A small image super-resolution model, trained from scratch.
Model: 48-pixel images, arch unet, norm batchnorm, activation gelu, widths [64, 128, 256, 256].
Training: soap at rate 0.0024, batches of 384.
Data: trained on stained colorectal tissue patches (NCT-CRC-HE-100K), 90422 training examples, 41.2 epochs.
Rows from block 10 of a small image super-resolution model, named by matrix and row number. Rows with one number belong to one channel. Each number is 500 + 40 x the weight over its row's rms, rounded and kept within 0 to 999. All counts start at 0. Numbers have three digits each.
After each channel's rows are labels from the 100 images, of 14848, where the channel reaches its highest value: "strongest on" is what is common among them. Only what is clearly more common there than usual is listed. The data: stained colorectal tissue patches (NCT-CRC-HE-100K).
# convs0: first 3x3 conv (model.decb.1.0.convs.0.weight, 128x256x3x3, each kernel summed), inputs 37-73
# convs1: second 3x3 conv (model.decb.1.0.convs.1.weight, 128x128x3x3, transposed, each kernel summed), outputs 32-63

convs0.80:504466490430398522511508532468474468464477573491499507508521534436400500483515523474476435484459522491458540524
convs1.80:496495492545513563547447574525464475457533519507465464488542494529484516463537519468498484521454
strongest on: tissue: debris

convs0.59:561463538494519480550518534501531508461518519518557455488517432481550449447484471509482525494556411438457509587
convs1.59:541496437466494487484522487523488476533521478510623528452477464483560465469557576551537525482526
strongest on: tissue: normal colon mucosa

convs0.29:495482516433558557526545559415477461490456578578436484498483427433478475544479536521486559481514519506462511526
convs1.29:512527502536543545515511468501546548505540545518437473476523567525483545471580505463444538504491
strongest on: tissue: lymphocytes

convs0.50:588498474462459497473491482498482436459544542499478478521500545457507536467476416493499440493504507531434490439
convs1.50:545537412563471446538463475504541497454470480504516490535513575475563548516450493511549521486501
strongest on: tissue: smooth muscle

convs0.17:551429499398409527472545440477451414499548491516426485487557429472472492505528500436501454507535551470458413491
convs1.17:436514463503490481520489529466456486603496422473484521494449528579482567536534426465430518476524
strongest on: tissue: lymphocytes

convs0.5:528551520468476469449466534450445490494510501453519480496490505471496465507501512454441543525541419437541452504
convs1.5:445493489448582519577563464451494552485469461505542429497528487452465535513439498465515534430556
strongest on: tissue: adipose tissue

convs0.98:451540523511455512513490518485444475447466452538464477464540523465524492514382549453526467485507465432487509390
convs1.98:520439543512447481494477487449550490446537449527552496532465494497446470488497453459561511533487
strongest on: tissue: mucus

convs0.71:531414490535490475428479538459468472439503472482467504511455425467491476510496502485477547503456492492578490494
convs1.71:437380475437584482530494524480512533491499483438466540455469478501441398524510544517486554484469
strongest on: tissue: tumour epithelium

convs0.60:545545505493505434543535427432498461479532518434494526462482467492419508499546468539511472454445476410479425529
convs1.60:451491514481539489485474510438481445463474513495520533374527389451474514524561494477522461459554
strongest on: tissue: lymphocytes

convs0.100:481534542396444459483503511449511462511421527575495506452551545451487450524461481520477534470528446476468498529
convs1.100:443506543524533555512459543456494504546519503471521484515474442513462400487578500492516531486433
strongest on: tissue: lymphocytes

convs0.21:438476502574504495545465510530498505449487396460524478551510526467441463490443542481495501467430527526433424496
convs1.21:444484479495494531519516503437470435486433509478492510493527468508564452484518440466475500481509
strongest on: tissue: lymphocytes

convs0.64:457489450452509475507461532547456432495500551490505465507509496465485434465473492479578451453482476498494478493
convs1.64:529565540512532512532564536581463465478535531506552545522511446476464491455467504477460502552469
strongest on: tissue: adipose tissue

convs0.55:496411514427450507477528581508437458519542535532537525514503437400511446509517486433539593514495498409467476514
convs1.55:453526510479442533525449435461496452520475511482550486564459450572557556469576572514507484517553
strongest on: tissue: adipose tissue; tissue: mucus

convs0.127:554478505452564521504484463435508502429462493466444474531486494490542495503534478512490546458452512495440536422
convs1.127:574515443443490506518533500431510460481564403415535508516478549469530484480502524514550538477545
strongest on: tissue: lymphocytes

convs0.78:471535514508507464534545562507494467515466553518531539444566483504550486409466485443540466522516381509477418422
convs1.78:506495486526462546465447521387465557492434536502446466442550488487485516490501466493485464505497
strongest on: tissue: normal colon mucosa

convs0.113:540521511543375536467498495589500480516452468448456533454535450489455480477563465550423545458476507412533491491
convs1.113:463494548485542479545459437525465459496503560545505516532431540526539506536513553407536440519584
strongest on: tissue: normal colon mucosa

convs0.73:527545484487426518555529492514481500529469485478506515451549450520498496417506463479518486533502458505476477467
convs1.73:485574481456463511480464488486509475457581478509515520549543473501518494535480503548446505552449
strongest on: tissue: mucus; tissue: cancer-associated stroma