config = dict(
    dataset='stained colorectal tissue patches (NCT-CRC-HE-100K)',
    translate=0.06,
    loss='mse',
    arch='unet',
    activation='gelu',
    block='basic',
    merge_dims=True,
)
Rows from block 10 of a small image super-resolution model, named by matrix and row number. Each number is 500 + 50 x the weight over its row's rms, rounded and kept within 0 to 999. All counts start at 0. Numbers have three digits each.
After each channel's rows are labels from the 100 images, of 14848, where the channel reaches its highest value: "top examples" is what is common among them. Only what is clearly more common there than usual is listed. The data: stained colorectal tissue patches (NCT-CRC-HE-100K). In brackets: how many of the 100.
# convs0: first 3x3 conv (model.decb.1.0.convs.0.weight, 128x256x3x3, each kernel summed), inputs 185-221

convs0.40:498526484494561445476607514622481457456531513464495416523512564492390514454576461520500557472435517554480478492
top examples: tissue: lymphocytes (99)

convs0.50:547515399495479446424452520442538551531552407476469461566583494454557461518421567543522557477475478439569467479
top examples: tissue: smooth muscle (71)

convs0.60:460530499568514514504551542565429570463485501549480522533578515469552492413385580492446517554455478465498441502
top examples: tissue: lymphocytes (97)

convs0.29:453515457534504418501564544524502495467470432582528547522480511577526561498453483518558408538472500400507508381
top examples: tissue: lymphocytes (29)

convs0.80:487459581553463473542406530483479548564434528525494495452490522605584548494548462505383523482536462568375512447
top examples: tissue: debris (40)

convs0.78:470575466523374529529535481455520483449590479616535402451529472522518456500538507489501500531454511563518541461
top examples: tissue: normal colon mucosa (48)

convs0.113:461480579409418526477571425550502568450505460459476527418441521503497558536480593383523455494558528534514529531
top examples: tissue: normal colon mucosa (39)

convs0.100:459553455535458506449607562538575508480434513429375431480500494408521469502522431509557528595581468471488566492
top examples: tissue: lymphocytes (74)

convs0.17:625483542569471471477515523567391443510447423467438448492520539519552486472469513467407405468462469523480424482
top examples: tissue: lymphocytes (85)