config.toml
pixel_unshuffle = 2
shampoo_beta = 0.95
eps = 1e-08
gradient_noise = 0.3
Rows from block 11 of a small image super-resolution model, named by matrix and row number. Rows with one number belong to one channel. Each number is 128 + 24 x the weight over its row's rms, rounded and kept within 0 to 255. All counts start at 0. Numbers have three digits each.
After each channel's rows are labels from the 100 images, of 14848, where the channel reaches its highest value: "colour at peak" is the nearest of a few named colours to the mean colour under the peak; "responds to" is what is common among them. Only what is clearly more common there than usual is listed. The data: stained colorectal tissue patches (NCT-CRC-HE-100K).
# convs0: first 3x3 conv (model.decb.1.1.convs.0.weight, 128x128x3x3, each kernel summed), inputs 0-127
# convs1: second 3x3 conv (model.decb.1.1.convs.1.weight, 128x128x3x3, transposed, each kernel summed), outputs 0-127

convs0.120:111103099116105132131131174069133128142131122136088135111161137113126143118128113168115124078133119093099122123148166139150101123163136103103138117140095110122165137137105155094120157117146111144123121115120167180159105121142100112150100161134138108092109128115095112108074118124138077115114152100051119116120117119141126108129168058136112148122159126108106125136113129095092147127096
convs1.120:120148134154146098167097090129159148130164122132167172158164111171101110148113141121115148133134135099131143143121139117130128083109127152157165145144134129145149126134106163119144142099120166140121100079099198125157161161155075106097135144121111151141123120142100123165093091140147122099159126104107178172132147099091121137097107148131096126103102134103127120110153130104109152141122
colour at peak: white
responds to: tissue: adipose tissue

convs0.28:131123116069160113145158152145127156162117095089135168132128105147161133130147131129086096142181126119077106099135131159117105148131157102132148144136124175127140090084103119135108109126163131131149109094147119086116122133139140104131161134109113120143119089081106128094114135122150094097099145080114134118118110173085121136088107101104124142104129120114105103172102168142102106113144
convs1.28:136146110117071116115169076108122112113109147147051128131147148156105130098170111143115173153098110140164106124124108131135132116126134109122101135141133137131114124096170126116122155124117137132142152128122135110123117136094109180113123166109164144151098118113105086094120110094117128098108128135142155130142155186119124126168107145104094114143111119141130166163165161154142176120069
colour at peak: white
responds to: tissue: adipose tissue

convs0.2:139170117131124103125113162116133100102103147129136154077106095112090160127162078146168139128148109117093120128139121125141129107144154118110116120109150114155112119145139165077136130128120111132143110121093158126122104123146120186149144116125163116090079125169112092115078189090111123095136125099148114175082145098129142067095105149119142139125122123136174148116139123120136125130125
convs1.2:104098168146150103140122138113150117114117140109139135139156115126134135127153143139133096168131107143139097083117130129107151151124132134119197139131129105138094140135120146122128160151079122092157151140130157123124182090132068119136171161096177136130115131169074137105168117138177099130152125122147150114131108150096127099137142137139106122096148147199127115131145102149087163146129
colour at peak: brown
responds to: tissue: lymphocytes

convs0.107:133149138085125124167122100149140123116111081133164117120125146118115176088101100143097114121140114112115106128083123140157093109094113149118108112137078139134096102108158114128157159124101129126140125145131103150141100179115125078121111106114179114138146110141135137094116189127145094118139121102090093088162121127125120090172135144139128096110148110130126177148122137066120146094126
convs1.107:169178102146106135114107110118123134121128161147128120126093126172132118164130107112161117115127087128111151130130134177102109086095157128147126152123069118146129103107108121151114057133108137156127131101105092133116135120127107136145099123129110102115109112146122188128126135117196137138134119111115125156131153110165143140102143171113109142135152189093068114137113174112104133118135
colour at peak: brown
responds to: tissue: lymphocytes

convs0.75:183116070143081134132126112178107148132093093159109147171120124136118088090107143133093113110095132133116148089120118142145143115118150129108114152134104115169145132081079129110133149145104109090089135111081095136105149115142118135138155134118135150091131098100158089131137127099153144110152150125154157095134097110150146163097124118131136091102136111102134117111116134105125142192118
convs1.75:105132143111137082139157164170134133123120137123099111090157132142113136104164144132127127175137139129123122143137132093142127149161121121134176101154119160104116144118141088127065142119091069129135131115138110142139121170107142108162087136156143133159119070177128122120115103118119104119104131129146125150099097164133115167138155163123144135116130133169185126177142149114108103181121
colour at peak: white
responds to: tissue: adipose tissue

convs0.83:092185134123088118144111156138111094145139132134137102105084118100122125146096122112126086123121123099116120167091125098141173131117125071100132148152082140104124166152123148123166133129165100153133111105098145158165151161117133177156119099118081136110131128122156127158146111111157137121084121096097116128131144143153116128162134070115127128127166137139144144091141111129164101091150
convs1.83:122124109150131133161194117152140106139130122144107125160126144154125141140160129092099108155121150120154114132076147134124125139123120175168080108108144172127071120115114130137115112110111129131148130136110146146134134136128137155167190138169073151146121128152094119113123141092115101134126121113138105154153120114123096106113150139147183121153106103075168121116159110123061111130096
colour at peak: grey
responds to: tissue: normal colon mucosa

convs0.8:098103164115114106159137131116110117093103104078149139081109115125130167150114101100149156088130134134157097123143093127085083074131146113141152196113129130119162155119120135076157146113111107132098148155139116116136130146106134123105090142171134112119158147137114164102129139136116082122160110119135115094148105139121135123131144144104128129109135198124151140151161145105117137101081
convs1.8:120093076108105114093073059157124109141106137126076153148124118108108146122119169117129102133123123129131162140135125120124097146144187144127113142126121139132127152141118155103100110134163096135087159113111100114090166145141087102120071169142090150126126111110132126104087115137103105100097118147135141175127118127129120165126093115122160137089129126151133138082092131152146126107114
colour at peak: brown
responds to: tissue: lymphocytes