A small image super-resolution model, trained from scratch: 9700 steps.
Rows from block 2 of a small image super-resolution model, named by matrix and row number. Rows with one number belong to one channel. Each number is 128 + 32 x the weight over its row's rms, rounded and kept within 0 to 255. All counts start at 0. Numbers have three digits each. After the name is the row's rms in percent of the matrix's.
After each channel's rows are labels from the 100 images, of 14848, where the channel reaches its highest value: "strongest on" is what is common among them. Only what is clearly more common there than usual is listed. The data: stained colorectal tissue patches (NCT-CRC-HE-100K).
# convs0: first 3x3 conv (model.enc.1.0.convs.0.weight, 128x128x3x3, each kernel summed), inputs 0-127
# convs1: second 3x3 conv (model.enc.1.0.convs.1.weight, 128x128x3x3, transposed, each kernel summed), outputs 0-127

convs0.46 089:186096147110123118109147126129102136083123157091116088122153166098090166113122119165105128139156156105115095101109127028142111123090150116124144178103099152091071165069163098164100145121121080160143139110128134118051133119160133063196123088160097160130110179187154147113059143142110195110113158131135076174118115156149106130144069146155083134125154186156175100126126208158105134145101
convs1.46 102:129168130123126102146104154177141132109116135145070089153121144107110142132148148162102128099168186146147142148115122169137142166097172074155074107083074188174086142096148178136181134139096095131075170154114123133044114178113122145091091095157148150135143151181113155180182080135159205161119104126126101164138168199170149149144113125127105102065149168093192117113119093102121115081103
strongest on: tissue: lymphocytes

convs0.17 100:081119119126058148112141146145151133136148158149114184125141199156110060136137123107124152171089088115137114113131086135155119128121070115141130117132160092162144157129128169124146106170108138115120147115193177159087216133170049072127086185137124097082134117104174142130039117174165117120170085152190098109140143081145119129148137097150168166110139078149087160108086134084145114149178
convs1.17 096:051090112110109090162127113106102107142134108085151152116077128101143122134122095122109131118106066128067092138134156156142065140043127141115126126055171141064127161142097077124166146180116124155112096095118119134121109178103135103083169135154103125080085115073149093129073121123164123150098132111155147121128057114159100167194079111180159147107117052108105201176125145127136133092124
strongest on: tissue: adipose tissue

convs0.39 095:059145124065111166123141161072126122167138112171086141148139058251160171118167163111100115110112124111139141068177133130111155085120124129127119152142133128153156101154095088135124082089125124102169150126107117174115081110182126106157174109126163192102147117167173146065177154137082131090141140089114130099164140110079132078097115147075185160109141120087118130157134127119132182090102
convs1.39 098:131103072106180086154157115060096139115106108108103085162107142124147139013149171071154088108119122040103116146135091145100144118095099093120153101117087181125117145090123155180107089154146076077154161094090155122129097117091110102114179108122106058104138125127114125106110145146140113125095129109137183146124100129088124142130174080105148149145156108061126137174210162158136084112146
strongest on: tissue: adipose tissue

convs0.45 093:106110108119127129127133060059126157139086105106200140123116101124198152129133115098161142178092149102124093147120129103173102133097124111147062159103198154170133085152114140199106151073071143148102119088128162107190134116174143093115116107123172125085106140097203100126156122141155158121148100076135107133091123095098063173108101115152114096156153167181166159192085081136112141135161
convs1.45 099:100140181146136111133128162088119148124165147151108172104131153164135094094061083117122137122128111043116099073054157172193107128121165088091106164153138168080116121120081161140152095151182170154149176163109166147124154161124077159157099092088169109134102132142112116054081095084141047132095113157148129178089105142104110102131154081097140165119121121112089142093100173143098122159160
strongest on: tissue: adipose tissue

convs0.113 097:078130168078154144164097120084095131167116114121127085125095185113139154144136091159107144127117119099082146129130112141086102164162131143187111090142130166139069133120103108182173122063069120137046158151152147105167062122162132080121110110120173111136163144125101163150119148151172116188127090140118134118140099122127108110105178111140106131081158058073069131145110107122077163046203
convs1.113 107:135088142126177130183118101103123079095115129124142129133128131117148147153182119167139156090124126139149097088060117114140137090139108119060132195113138171176199177079179063183113102098100063137111128083053162116090045135130110152177027138099166164097131134149137114143122101123138157134176068160133162144108189118123110108111129147139129130102171096113144156127137111101107117136137
strongest on: tissue: smooth muscle

convs0.126 109:121185092185112111195038134092119166127075153130080056087068147110095150061125106166150139100109133169186175115113040111102137195085131120160106121140120122090134139097143125133124138096156136174105129141142150094109082134132102130109150140084105114129094143150077095172101137160175137174096124066124123114151174095107143118113145139110133107092152148139115091183122186146128192135130
convs1.126 102:099098152095197094131112162167120133068130103137152078137108085082114133129081085094077115104130121152105146123102130152098143132138088079132177119074132172139128047148155160151123104115146076126119145171147086111105148114130113167152121098144141142165106104152098122167132146092111110111096169137115102139138159023164086089106196141116076107138220190103095061136085133128112131100092
strongest on: tissue: lymphocytes

convs0.93 108:138170140148057163066167105138072084118093189134169178118102153078135142163133114158144152111156099114130155102134122119131085154073051112177166153158070161111109095153050179208132144116144104142116102128200128102115106081131153144085108099101107088120135088101146103139106154137136140125125126151098102136163107134170123093105102154081087108128087163132117186175108120065093144126172
convs1.93 110:109157123110123112144073189160157129124159104135156165158159083124147110138098091093141135080123105128138120122109067162145138162054121103131079185119176171063117104103089102119153151103115110189126121149144189099120131175169123095180091099122167129161135059127052089085082111122069060146163072126141110151147122113138130100128112185169149180109136140186103123119189107092128108127126
strongest on: tissue: smooth muscle

convs0.30 101:099129156160148110103118172176122119133169127164199111098111141129136191172173155148119118141130206150134120141143132165101107142082134113174123144132177081139085147100105130103071121151096165179077163067152115105124123101091124149143106140155176075114065157108164163118121138092142113105080202082106174111205126102096113172122140122139164155166174144135157072194117129168093145084133
convs1.30 096:081120130172112084149123136134117193061146111127094060138167152128083166108096119075056105112121129119112115112135135175142126106159141113131139185117149168105115175132120110222153100171107182126130109140157130174138173082138153107138067100100111217153137134148156104093117098070095171160085101150091091107160109137126151101129166095116098166122151085094136139054109145142153156112074
strongest on: tissue: lymphocytes

convs0.23 104:153161116100128154151182131121128105126176109120155137131151048095140112192117140112152084129135150092139123098151119139166111178102113099206120107091088156131084149127158123045154171126095084158118132145110173161118144076049155174149156163057140144125114140092139145124178159120094167155109127110166147188116087141159074083140157178104059132109125177143069148159105133170165126098134
convs1.23 093:121133157140124054152142137144167150157143084076126175107099156133139075158114112167039128119168050163085117110117182078064109108126164132123150116061126171108118098157185123158091112147139093133115163147142099110088098151145066135076135144109142185173195169151145130096084088064109119122144147123144139091090140114163152133157089142086158168126129160093133182117100135106096162100147
strongest on: tissue: lymphocytes

convs0.35 111:161119130116134141151103154158156205156155155136141138121082097148138095105122159138137122187153135053129149140058130113185152100119175133112082110101128102136113196094141133149087189123156091217090130134134108190154162095085087134161175117067144152135155082104067137146092144083106134110118095167115175153167045111089132147143113154154173085115112172171135160127126088139132099117119
convs1.35 107:149168098104106089115077097084159132104174138145113127102087127093123115141119135109175166212180081090142144098062125101150116107144115134122091170089129169155150089151107148103135070124120125128104156110169106116075050095155063128072069077098161149190175171153096133151095098144084114149105109114117160118060131047110099072134137092118128125122127141117115110138089155122078099140112
strongest on: tissue: smooth muscle

convs0.19 108:097108145126113162120126142137167132169131090101148103126143100155103073148130172146149165077095161161124073082091136116185130076133122138092162094118071188130098114079139150089132103118104125096095107174167190091155095200157173120173163150066136089142134087166086181148156129132108047144086122104111131122126112159104151115136178162144116104156090126049149125098126096079087083164153
convs1.19 096:154095080130131142168147072191157092136145105144135118127114108099132149135048153120130147158108098156094137120112106122166122101093092154118131123139109129066122115193158129102154168113102116112173128153125117098099182067085113127164186207137148141087179132093119219139171112092067143072136198135062099167136123164126103091119121136119127163101108139095182108085073114146075116143132
strongest on: tissue: adipose tissue

convs0.111 100:151120130122145170134100170154138136144076062110131097131049136054127112138127112139129110076119180095119113144170098117138098081154103165074094103111145169180093086138158117095086127138118176167166160166096129190148151073078150143090143090135049131107094075140110127148087123098129145143127141150057130154129158130145074141105141166111142144162203167145113162171165143169088167092149
convs1.111 098:143142154131124097159085205173181122157159117169129092114097116097106109132130132086241144126064106140126118116122200069151156102114145089107088151155073105127069128153181112116182142123170141156136113155153152170136174159112136153097116120077118165128209134133118141139162138130125102113199135167129149115071103190159101079123183155114157101129134158133139158147122203120123128121131
strongest on: tissue: lymphocytes

convs0.119 101:138115099125158177079111067089086174092066140103110182135124176074172127128120088107108144117105070172196135141152097094147117072081139151131113084058149128172160156165148131154087205143132146137137139166140160143159169146101127128115115107139126097085150132120110103128136143109149140149088180136159137171149154122206175144114143133098142130111156134116160135198073059097085170100088
convs1.119 096:156155127124123142134112116117154092112160142126104055116083096164185091083124140120113190138122161077116127193116100111158130157191097138111124160154085179103102101181136216123101096150086170156146129220122141165105096113095178115084118164142096138132099136078089131139083109117123116190126114135093168162128122078168069089097109103160105147143174134149100126186157110107121155071130
strongest on: tissue: lymphocytes

convs0.38 104:152094160146112159098167202025106102134073073118154095115113142085124086103177122163117098139175105128127109133129104117085125108124111132110150144100138092086137023095133128110065154103118161152138132191077158176088145116143106117116138176158053100131120143107121156092185140107103098080111110120130142108170096119081193125122097139115142142146069139126111132111113142145105084073082
convs1.38 116:161141101119113127162137133097095132158143164142129130098121154124123079100154123129123135091075072045088078165182102119169077121104159100121134134156120122092179073166060106116087098104178134129143140132126104137101182165170113137153055120050154196143120144142172148120136105115073093118146160122096167100159117143136117104142113157224147149170105135151175154113158137116119146057077
strongest on: tissue: adipose tissue

convs0.125 094:133145120104160123147129161131103104098101161101086181115176134198067066127090109107130124139111153101155112102065116117148147166083142103153216182146123111137170138164063113157162147144123091102159156136200125162094092117104063140123136177169126133071179131068105162091144122115091113157189118144143090085170142110093143134184118129091155059133120112106101165123122123103118154120076
convs1.125 104:111121142086122069165070165175119169130068093077142143115092159114117172111111135105123090117117093109096172097179132170124125215109125204111205162141165102124158131118119147166136139082092106099105149108082101112124139182104111132158154099201116164088141109148078098104119085142124109178095082106177176094146115106128115177061089138112184138138122108166080149121138106104140120144113
strongest on: tissue: lymphocytes

convs0.120 104:121057111092163138101117131156115127158095088134103178086165091141074162134146154147169130168186097098181130164088125164193172048155119153147134121111178156140104113071081092151167157127138075116128156121150143178110131105123108128099134103059103108132117070107128122163159182124112099145110109181071138165123089134093115211145129138168116166109107072146142127090101135150088077141103
convs1.120 088:150139070113120102149086131109110133147114128178111169097152112123148132124140159114122096126172076104139160092126144132132114170145200097161117192147169110109159131124111113130133182106084102110080063088176132110124123127109069130129117114023197168183131186169118092149142128112058123133162113116158113207123166169135159138086100111122126158172095115076147076116080106138164119094084
strongest on: tissue: adipose tissue

convs0.29 092:112124113151079095107095116123078145163194195189091144102146169181117135126163138146103086095093137136084175149120099141096082114158141066143134107072080139184101159053113127173098132116082114095159153123135155117135165147129142093128120148142147064104151116139135133162069133110096132126173134139142111088072066062149098076100108145195092088122115122097163169126139131163182125157094
convs1.29 092:125111067085093085110171098149075159113152151151172140163105121129120153138144097111081070150097105175113145099104099145119141125164146097119175117101069152141120224083142112115173117139118122140092099141123169112146131093086167121168143138177127074189118134151141038180102155128119120116129115196085054091201131145149112150088093078168126149105088159166139117160114121158119126141158
strongest on: tissue: tumour epithelium

convs0.112 113:082115097104134100118152106126144092122203084135111099117132124143120134094129111082084140132140070129118101127113133158125130134143150162137075135114130144111093158092101131038171093112132133092179159136125187157138083112098078093127113138181218123096226163142132180115163132128153136095195156115085109133154160141109090146201117181188144138126086164126059141089123140091114152129104
convs1.112 106:114145113125099187153171029048116180150104108122058135110118176129138097108146151113099123179156114160163143159091178126115136069156178132175114159075107093130147126090123109125113148135123093103063147113103124109142155147120130106121157237132118094081134140100108115122081175084164166114131119135167150094055123139150139124063143121130111087147095141086122178139101097161147121147160
strongest on: tissue: smooth muscle

convs0.84 098:117088140121089116089133080128110125120109135092065175158178121151100117137109127054146116111110150099128208198105130099151170072119166102151109132100081134137207096112100082090097127135122100101130141150150193050148165141150084141160127136097126117114116150073148096101117140141125127179162169142158155193122079192121176147096098197102136169185138107108129127134122129158164131147086
convs1.84 095:063089118123070136107132166154081192152066111114107130169141104065116167150099190164158131134140170107115196146148117142105168083127113102118092131165115086118104107166065085078123094181093107113130159075139121117103102121130185073113198134122128120075121090104137147131193123130096099110099151101128122174120100132137063125129171227121168098134166155131099128123135110110130100115140
strongest on: tissue: lymphocytes; tissue: adipose tissue

convs0.31 092:165149162179083107073123166129145122162132147103087116105094126113133135106115156084108176084150032091143148148111099137103112128138161142180103084137127096127105151122161110097188081095183132088094082161078120137128160152139150134086103156122088129127199105094171146134183059159121088110127188157119128112134126078137161158139077146096120080130134185178149095084131144120058181103132
convs1.31 104:171075076154106071139112105134081127092102140133131138106137061152115137125130094063094128172156101150063085137145091157131107135090129176067128092118107179102173102116100151156070078088140116185134137128132128160121128154158129158154085133146128147162110132201121187133134135121099117107107183144152046104067177146111131111147157148148125158116098171215096111141130131080187149127096
strongest on: tissue: adipose tissue

convs0.47 097:121115163173127127135105168109135127058204122132098097069130064148128119123175139150138089069102145150112088094118064142159134163126072150150110151141178103142121165040163159114126091102112175123058127151109117115128103157061123116135107118095119128119168142160129122088130136089066122079155115059127083122132169099143176087099077137166159092165110095172164078133118167157122112096103
convs1.47 091:149145124128096150110167102102163077120126174101125211077141174151111162102136121102134123174103135179118179172130179138115169128161203122127189185097082085151080165109146167114112114123087120126056138124164160141132121140143148208144144161143135141102186135135125115100120123144093169177098158122127150109129093183099085120069131116167089129160188133178090125168142064096100146150131
strongest on: tissue: lymphocytes

convs0.16 098:094148127205082135089141114124137102103091121106121168101156106130105125094154096132129113111169099072159168167085081111125161172140090151080088101118097055171105110102131101157187130144144110072157128180112084078168092129114166104150212101134109153145124174104167171111115101111133087108120145147151147132057093103134127075130134091183142180138140167112115100118038146125081145104134
convs1.16 095:126173106147109129137089151075163088094155128098092177146129123109120122097117144156105164148159119120138148194098168164142176127176182155154165113149164141158148083128149140215109077126102148070118115144125157070127146185109142157146153070133136079161167144111179117107128146139214144077144050151152116075136140133155113110121154095145164132187102087130174072110129115144119120110051
strongest on: tissue: lymphocytes

convs0.73 085:156146095086133076154071112114156149102188108124134092073129119152130124084136161105088107187137145170169094174129131082103091115095149140134162134122169094126163113171131091140160125150079135200135127170124184098064100130131129134110119164109173099158106103093153156141170143159114098189147091127176155160166129143197121117099110129124154206152030097173177147158166121107111124129096
convs1.73 118:078076146134124151116132074123193118142129190192191137122121203162162123112141118222057107099121079100169174134162129143071136190127128139177155114159071106184157109116122103152136099114154114145144140146130189122152093135133165073151097115137171085150101075128149137078071117137097093115177157130173127120104111138139162142125079105105129117155102110114126153116080089167119130161123
strongest on: tissue: lymphocytes

convs0.22 097:123140095051103130178101084141144109159155175102112142156124127172090135092095083123104110116169169151056131169103099110119169081138138069100135091119062154128124180129115105154121073136102185135104113111082133144123106121193126080189117109190097177079110169140083139131156104177146170145142124122107100156147170104116152140130130066092082118126177081126117066168093111142132152082091
convs1.22 094:149122126102122119149062115116102073118185159136123075132119103072147127152107147151106116142111164103148095095145135048157177062122097055097128133094128117136141123103138138118118101131109057126117131119128106066072101100158112110092089147190090119102153087116071128131096094099173168084172107136097162147108102162113096125120181088061173125100179146138140104098176085102141165180066
strongest on: tissue: smooth muscle

convs0.117 098:141197124096130110060155122097074157128113104127027137117078106147128110141144157133116165064057126156155159143158130091168132104110105156136170128083172080146141101178102102141130151142085120147143160115136139120143188144130182159119137120133111128113143072141127173081164121130128088119114141123136132090120173185120140160145129054149123079087165183125158151171153135134163101112239
convs1.117 113:120124060103115122157129141055139138156139128129149127116103154038124106102111181101140168057115087109123191169139138122166169128115159153165164125137149136167162122130107126125060072170123132131062113126093088150057138160152149140149039100050118118127093084074132109112151089099118187121133135117170127097102082095126139086136111098074136136153124105125120102187108170177120128110134
strongest on: tissue: smooth muscle

convs0.25 112:191138119115153088130136123149157132142092065120098137055107125170095103115122138131164110124144124172140119115151185096149073141128098136111091164151105085182149109040100147125129097093081110091137121118099145124111157194177122067105189190167086115180159116139106095134167098081159078122075109174080115093106170123116101131123158162081105066092170153135107104153117100165134091149138
convs1.25 103:186117136110113094158143167151128180151080093128130132124125116093110096112176124125122152144142147147158156118139184108146126156169073149103178110130093084144188122061073086131159161082176152121146106066122162006118118116093102140121101142143127111109079115140146181156099132117127147111134143131153126062078073157158146141170115179188130118128108129157097138198185154157130101102175
strongest on: tissue: tumour epithelium

convs0.40 098:125093116104185132119065134170171098092113099116066120113091197169113110114158117137114100141113123061137188079113196122095128161154156140149116074126178108135147130104152066154129121171200110136090096217135124140152170086108134120136114150115108105117136172101065055154155125125130113106152050080139082161142149134125094122086122102078140152175121090083107132157122122117095113130150
convs1.40 097:150097149110158171184045150127078179119100110168139122131173052114134072171055145108165155119153127127161158119190136122149120072103099104129119138110141223119151121146107137149153123134070124187117128191117104118174101151144157147094094143131103102115086129121110104127114208105093124070214150190122129114142126096148132133128120125159113075132137154180124150139099166121108122170132
strongest on: tissue: smooth muscle

convs0.98 085:036138165138126173125092068096068142132135138132167118132079153189096126145157132080137081131102106120156108105144120133168115156085138157123092099125149131115148136111124125129186112121137121162120113123131142144108107171147126065152171161107149091154143146147144161207139137124068168122219118094097207061136118140157104114155130121059073127148109195141181109172134096139097074110092
convs1.98 097:111174109096082123119142051147117079185124099157176178057090141105093141092216074138150192146117148128158114137071095142112120160191157150115177159164124093181120146125145133141159081128184106139105099139134170145176126130142076115105105127170165129151137114145134066113130146168170184170132166162179103112092148145102175148127075124093098104129116096109081140129101100136124158137095
strongest on: tissue: adipose tissue

convs0.57 100:142133146115127116094097115115093173185126161124135122094063167132073066105136135124141129120108084168141096104116095125133104145180173172207070179102122143195092137092127193076098121176108125124136057101147108151096108130098133116194118171173170119120151127119101127166144188205128084132145159180133126121159127141105122116119132135144138103154076172093115135149082097046123162117100
convs1.57 096:127127151125078142112116101131110133112105102114155126067117126111131119124145103119189173056104106156133101143153075198183144145043134110104078124108092089122128131102141102144117109176116110146133125126118130081216141110148122051151072120165130141145128085097150140153107096105135192140112168115105070090121181089083143133130088185118106164122121155178132211104130079137118091110057
strongest on: tissue: adipose tissue

convs0.67 107:146077139140127116102113140143123051082126133173156062103206135115086138127129226128147107120166106067122115110104109155159094088152169156152117179097099113172103198093138092169142111114119179106129153106103107087134108090157189098106159121123126109083129114127160176138163115187142134151078118105133139156184112145083059113121106089111100150117150111113149152168202163107126177132115
convs1.67 092:105175117047119092156203105136121085148153169069078108137155129117121103151142153182132096097140123069162185052068128110178089129142158061218143116118163126158138120112162103181110103083147127166130130109120097126121145118113128130185135157154102207089138127125109149195142116109147175146099145147119132140133124086095140120107117098120130147161071113133126107056152147113069130135104
strongest on: tissue: lymphocytes

convs0.42 093:120088125159123142144069139109120116136069169089083094150119136112154151096170186123149134177105133120076123075135171084134150118150167079103082123116108144084117120126093102106070173102101120094153118127169140151073135129114170161132103096098078109123138121076159143122062109067054145078123164128095086091097141131182155121182080187146132136151070122146101154107109159099104076192097
convs1.42 092:192082132121129162132154205101160136175160150115161141108101127094119128121120082201115135164133071133138113136126156150102172136178158133130146170154157147064119110109106139103156190135169183127139115171111147147054182137141187115131124085166145139140148152073147133080133062109130162117076088167108066092097108111131107121150138111149169124147130109218117186167154107141079113091105
strongest on: tissue: lymphocytes

convs0.80 103:144085136061104134113122092114131103147092120077181167144101087162104147139141106157135113071095169167155171131143184047101135067106125101143158067156094145082148110130117137128105156142084132117108139174145141152068154185112167095150118119152109109133153152173078136186149081050110148131142139131166141104105158181138128068111092113126167177130154169122130110106089062071163135114171
convs1.80 112:177084087096148113076087146105147106168113096147076087129072101078115144121122124165113147105103099144102100137153120078070121184102074132138154045088107134135106096176100155115139074153159163158147186129137152132110105133118122065117080101109153114107093146103134113171097111208142115128134077133154156203062141186110123121084125128191172114148146137122139165166104154145117173128087
strongest on: tissue: lymphocytes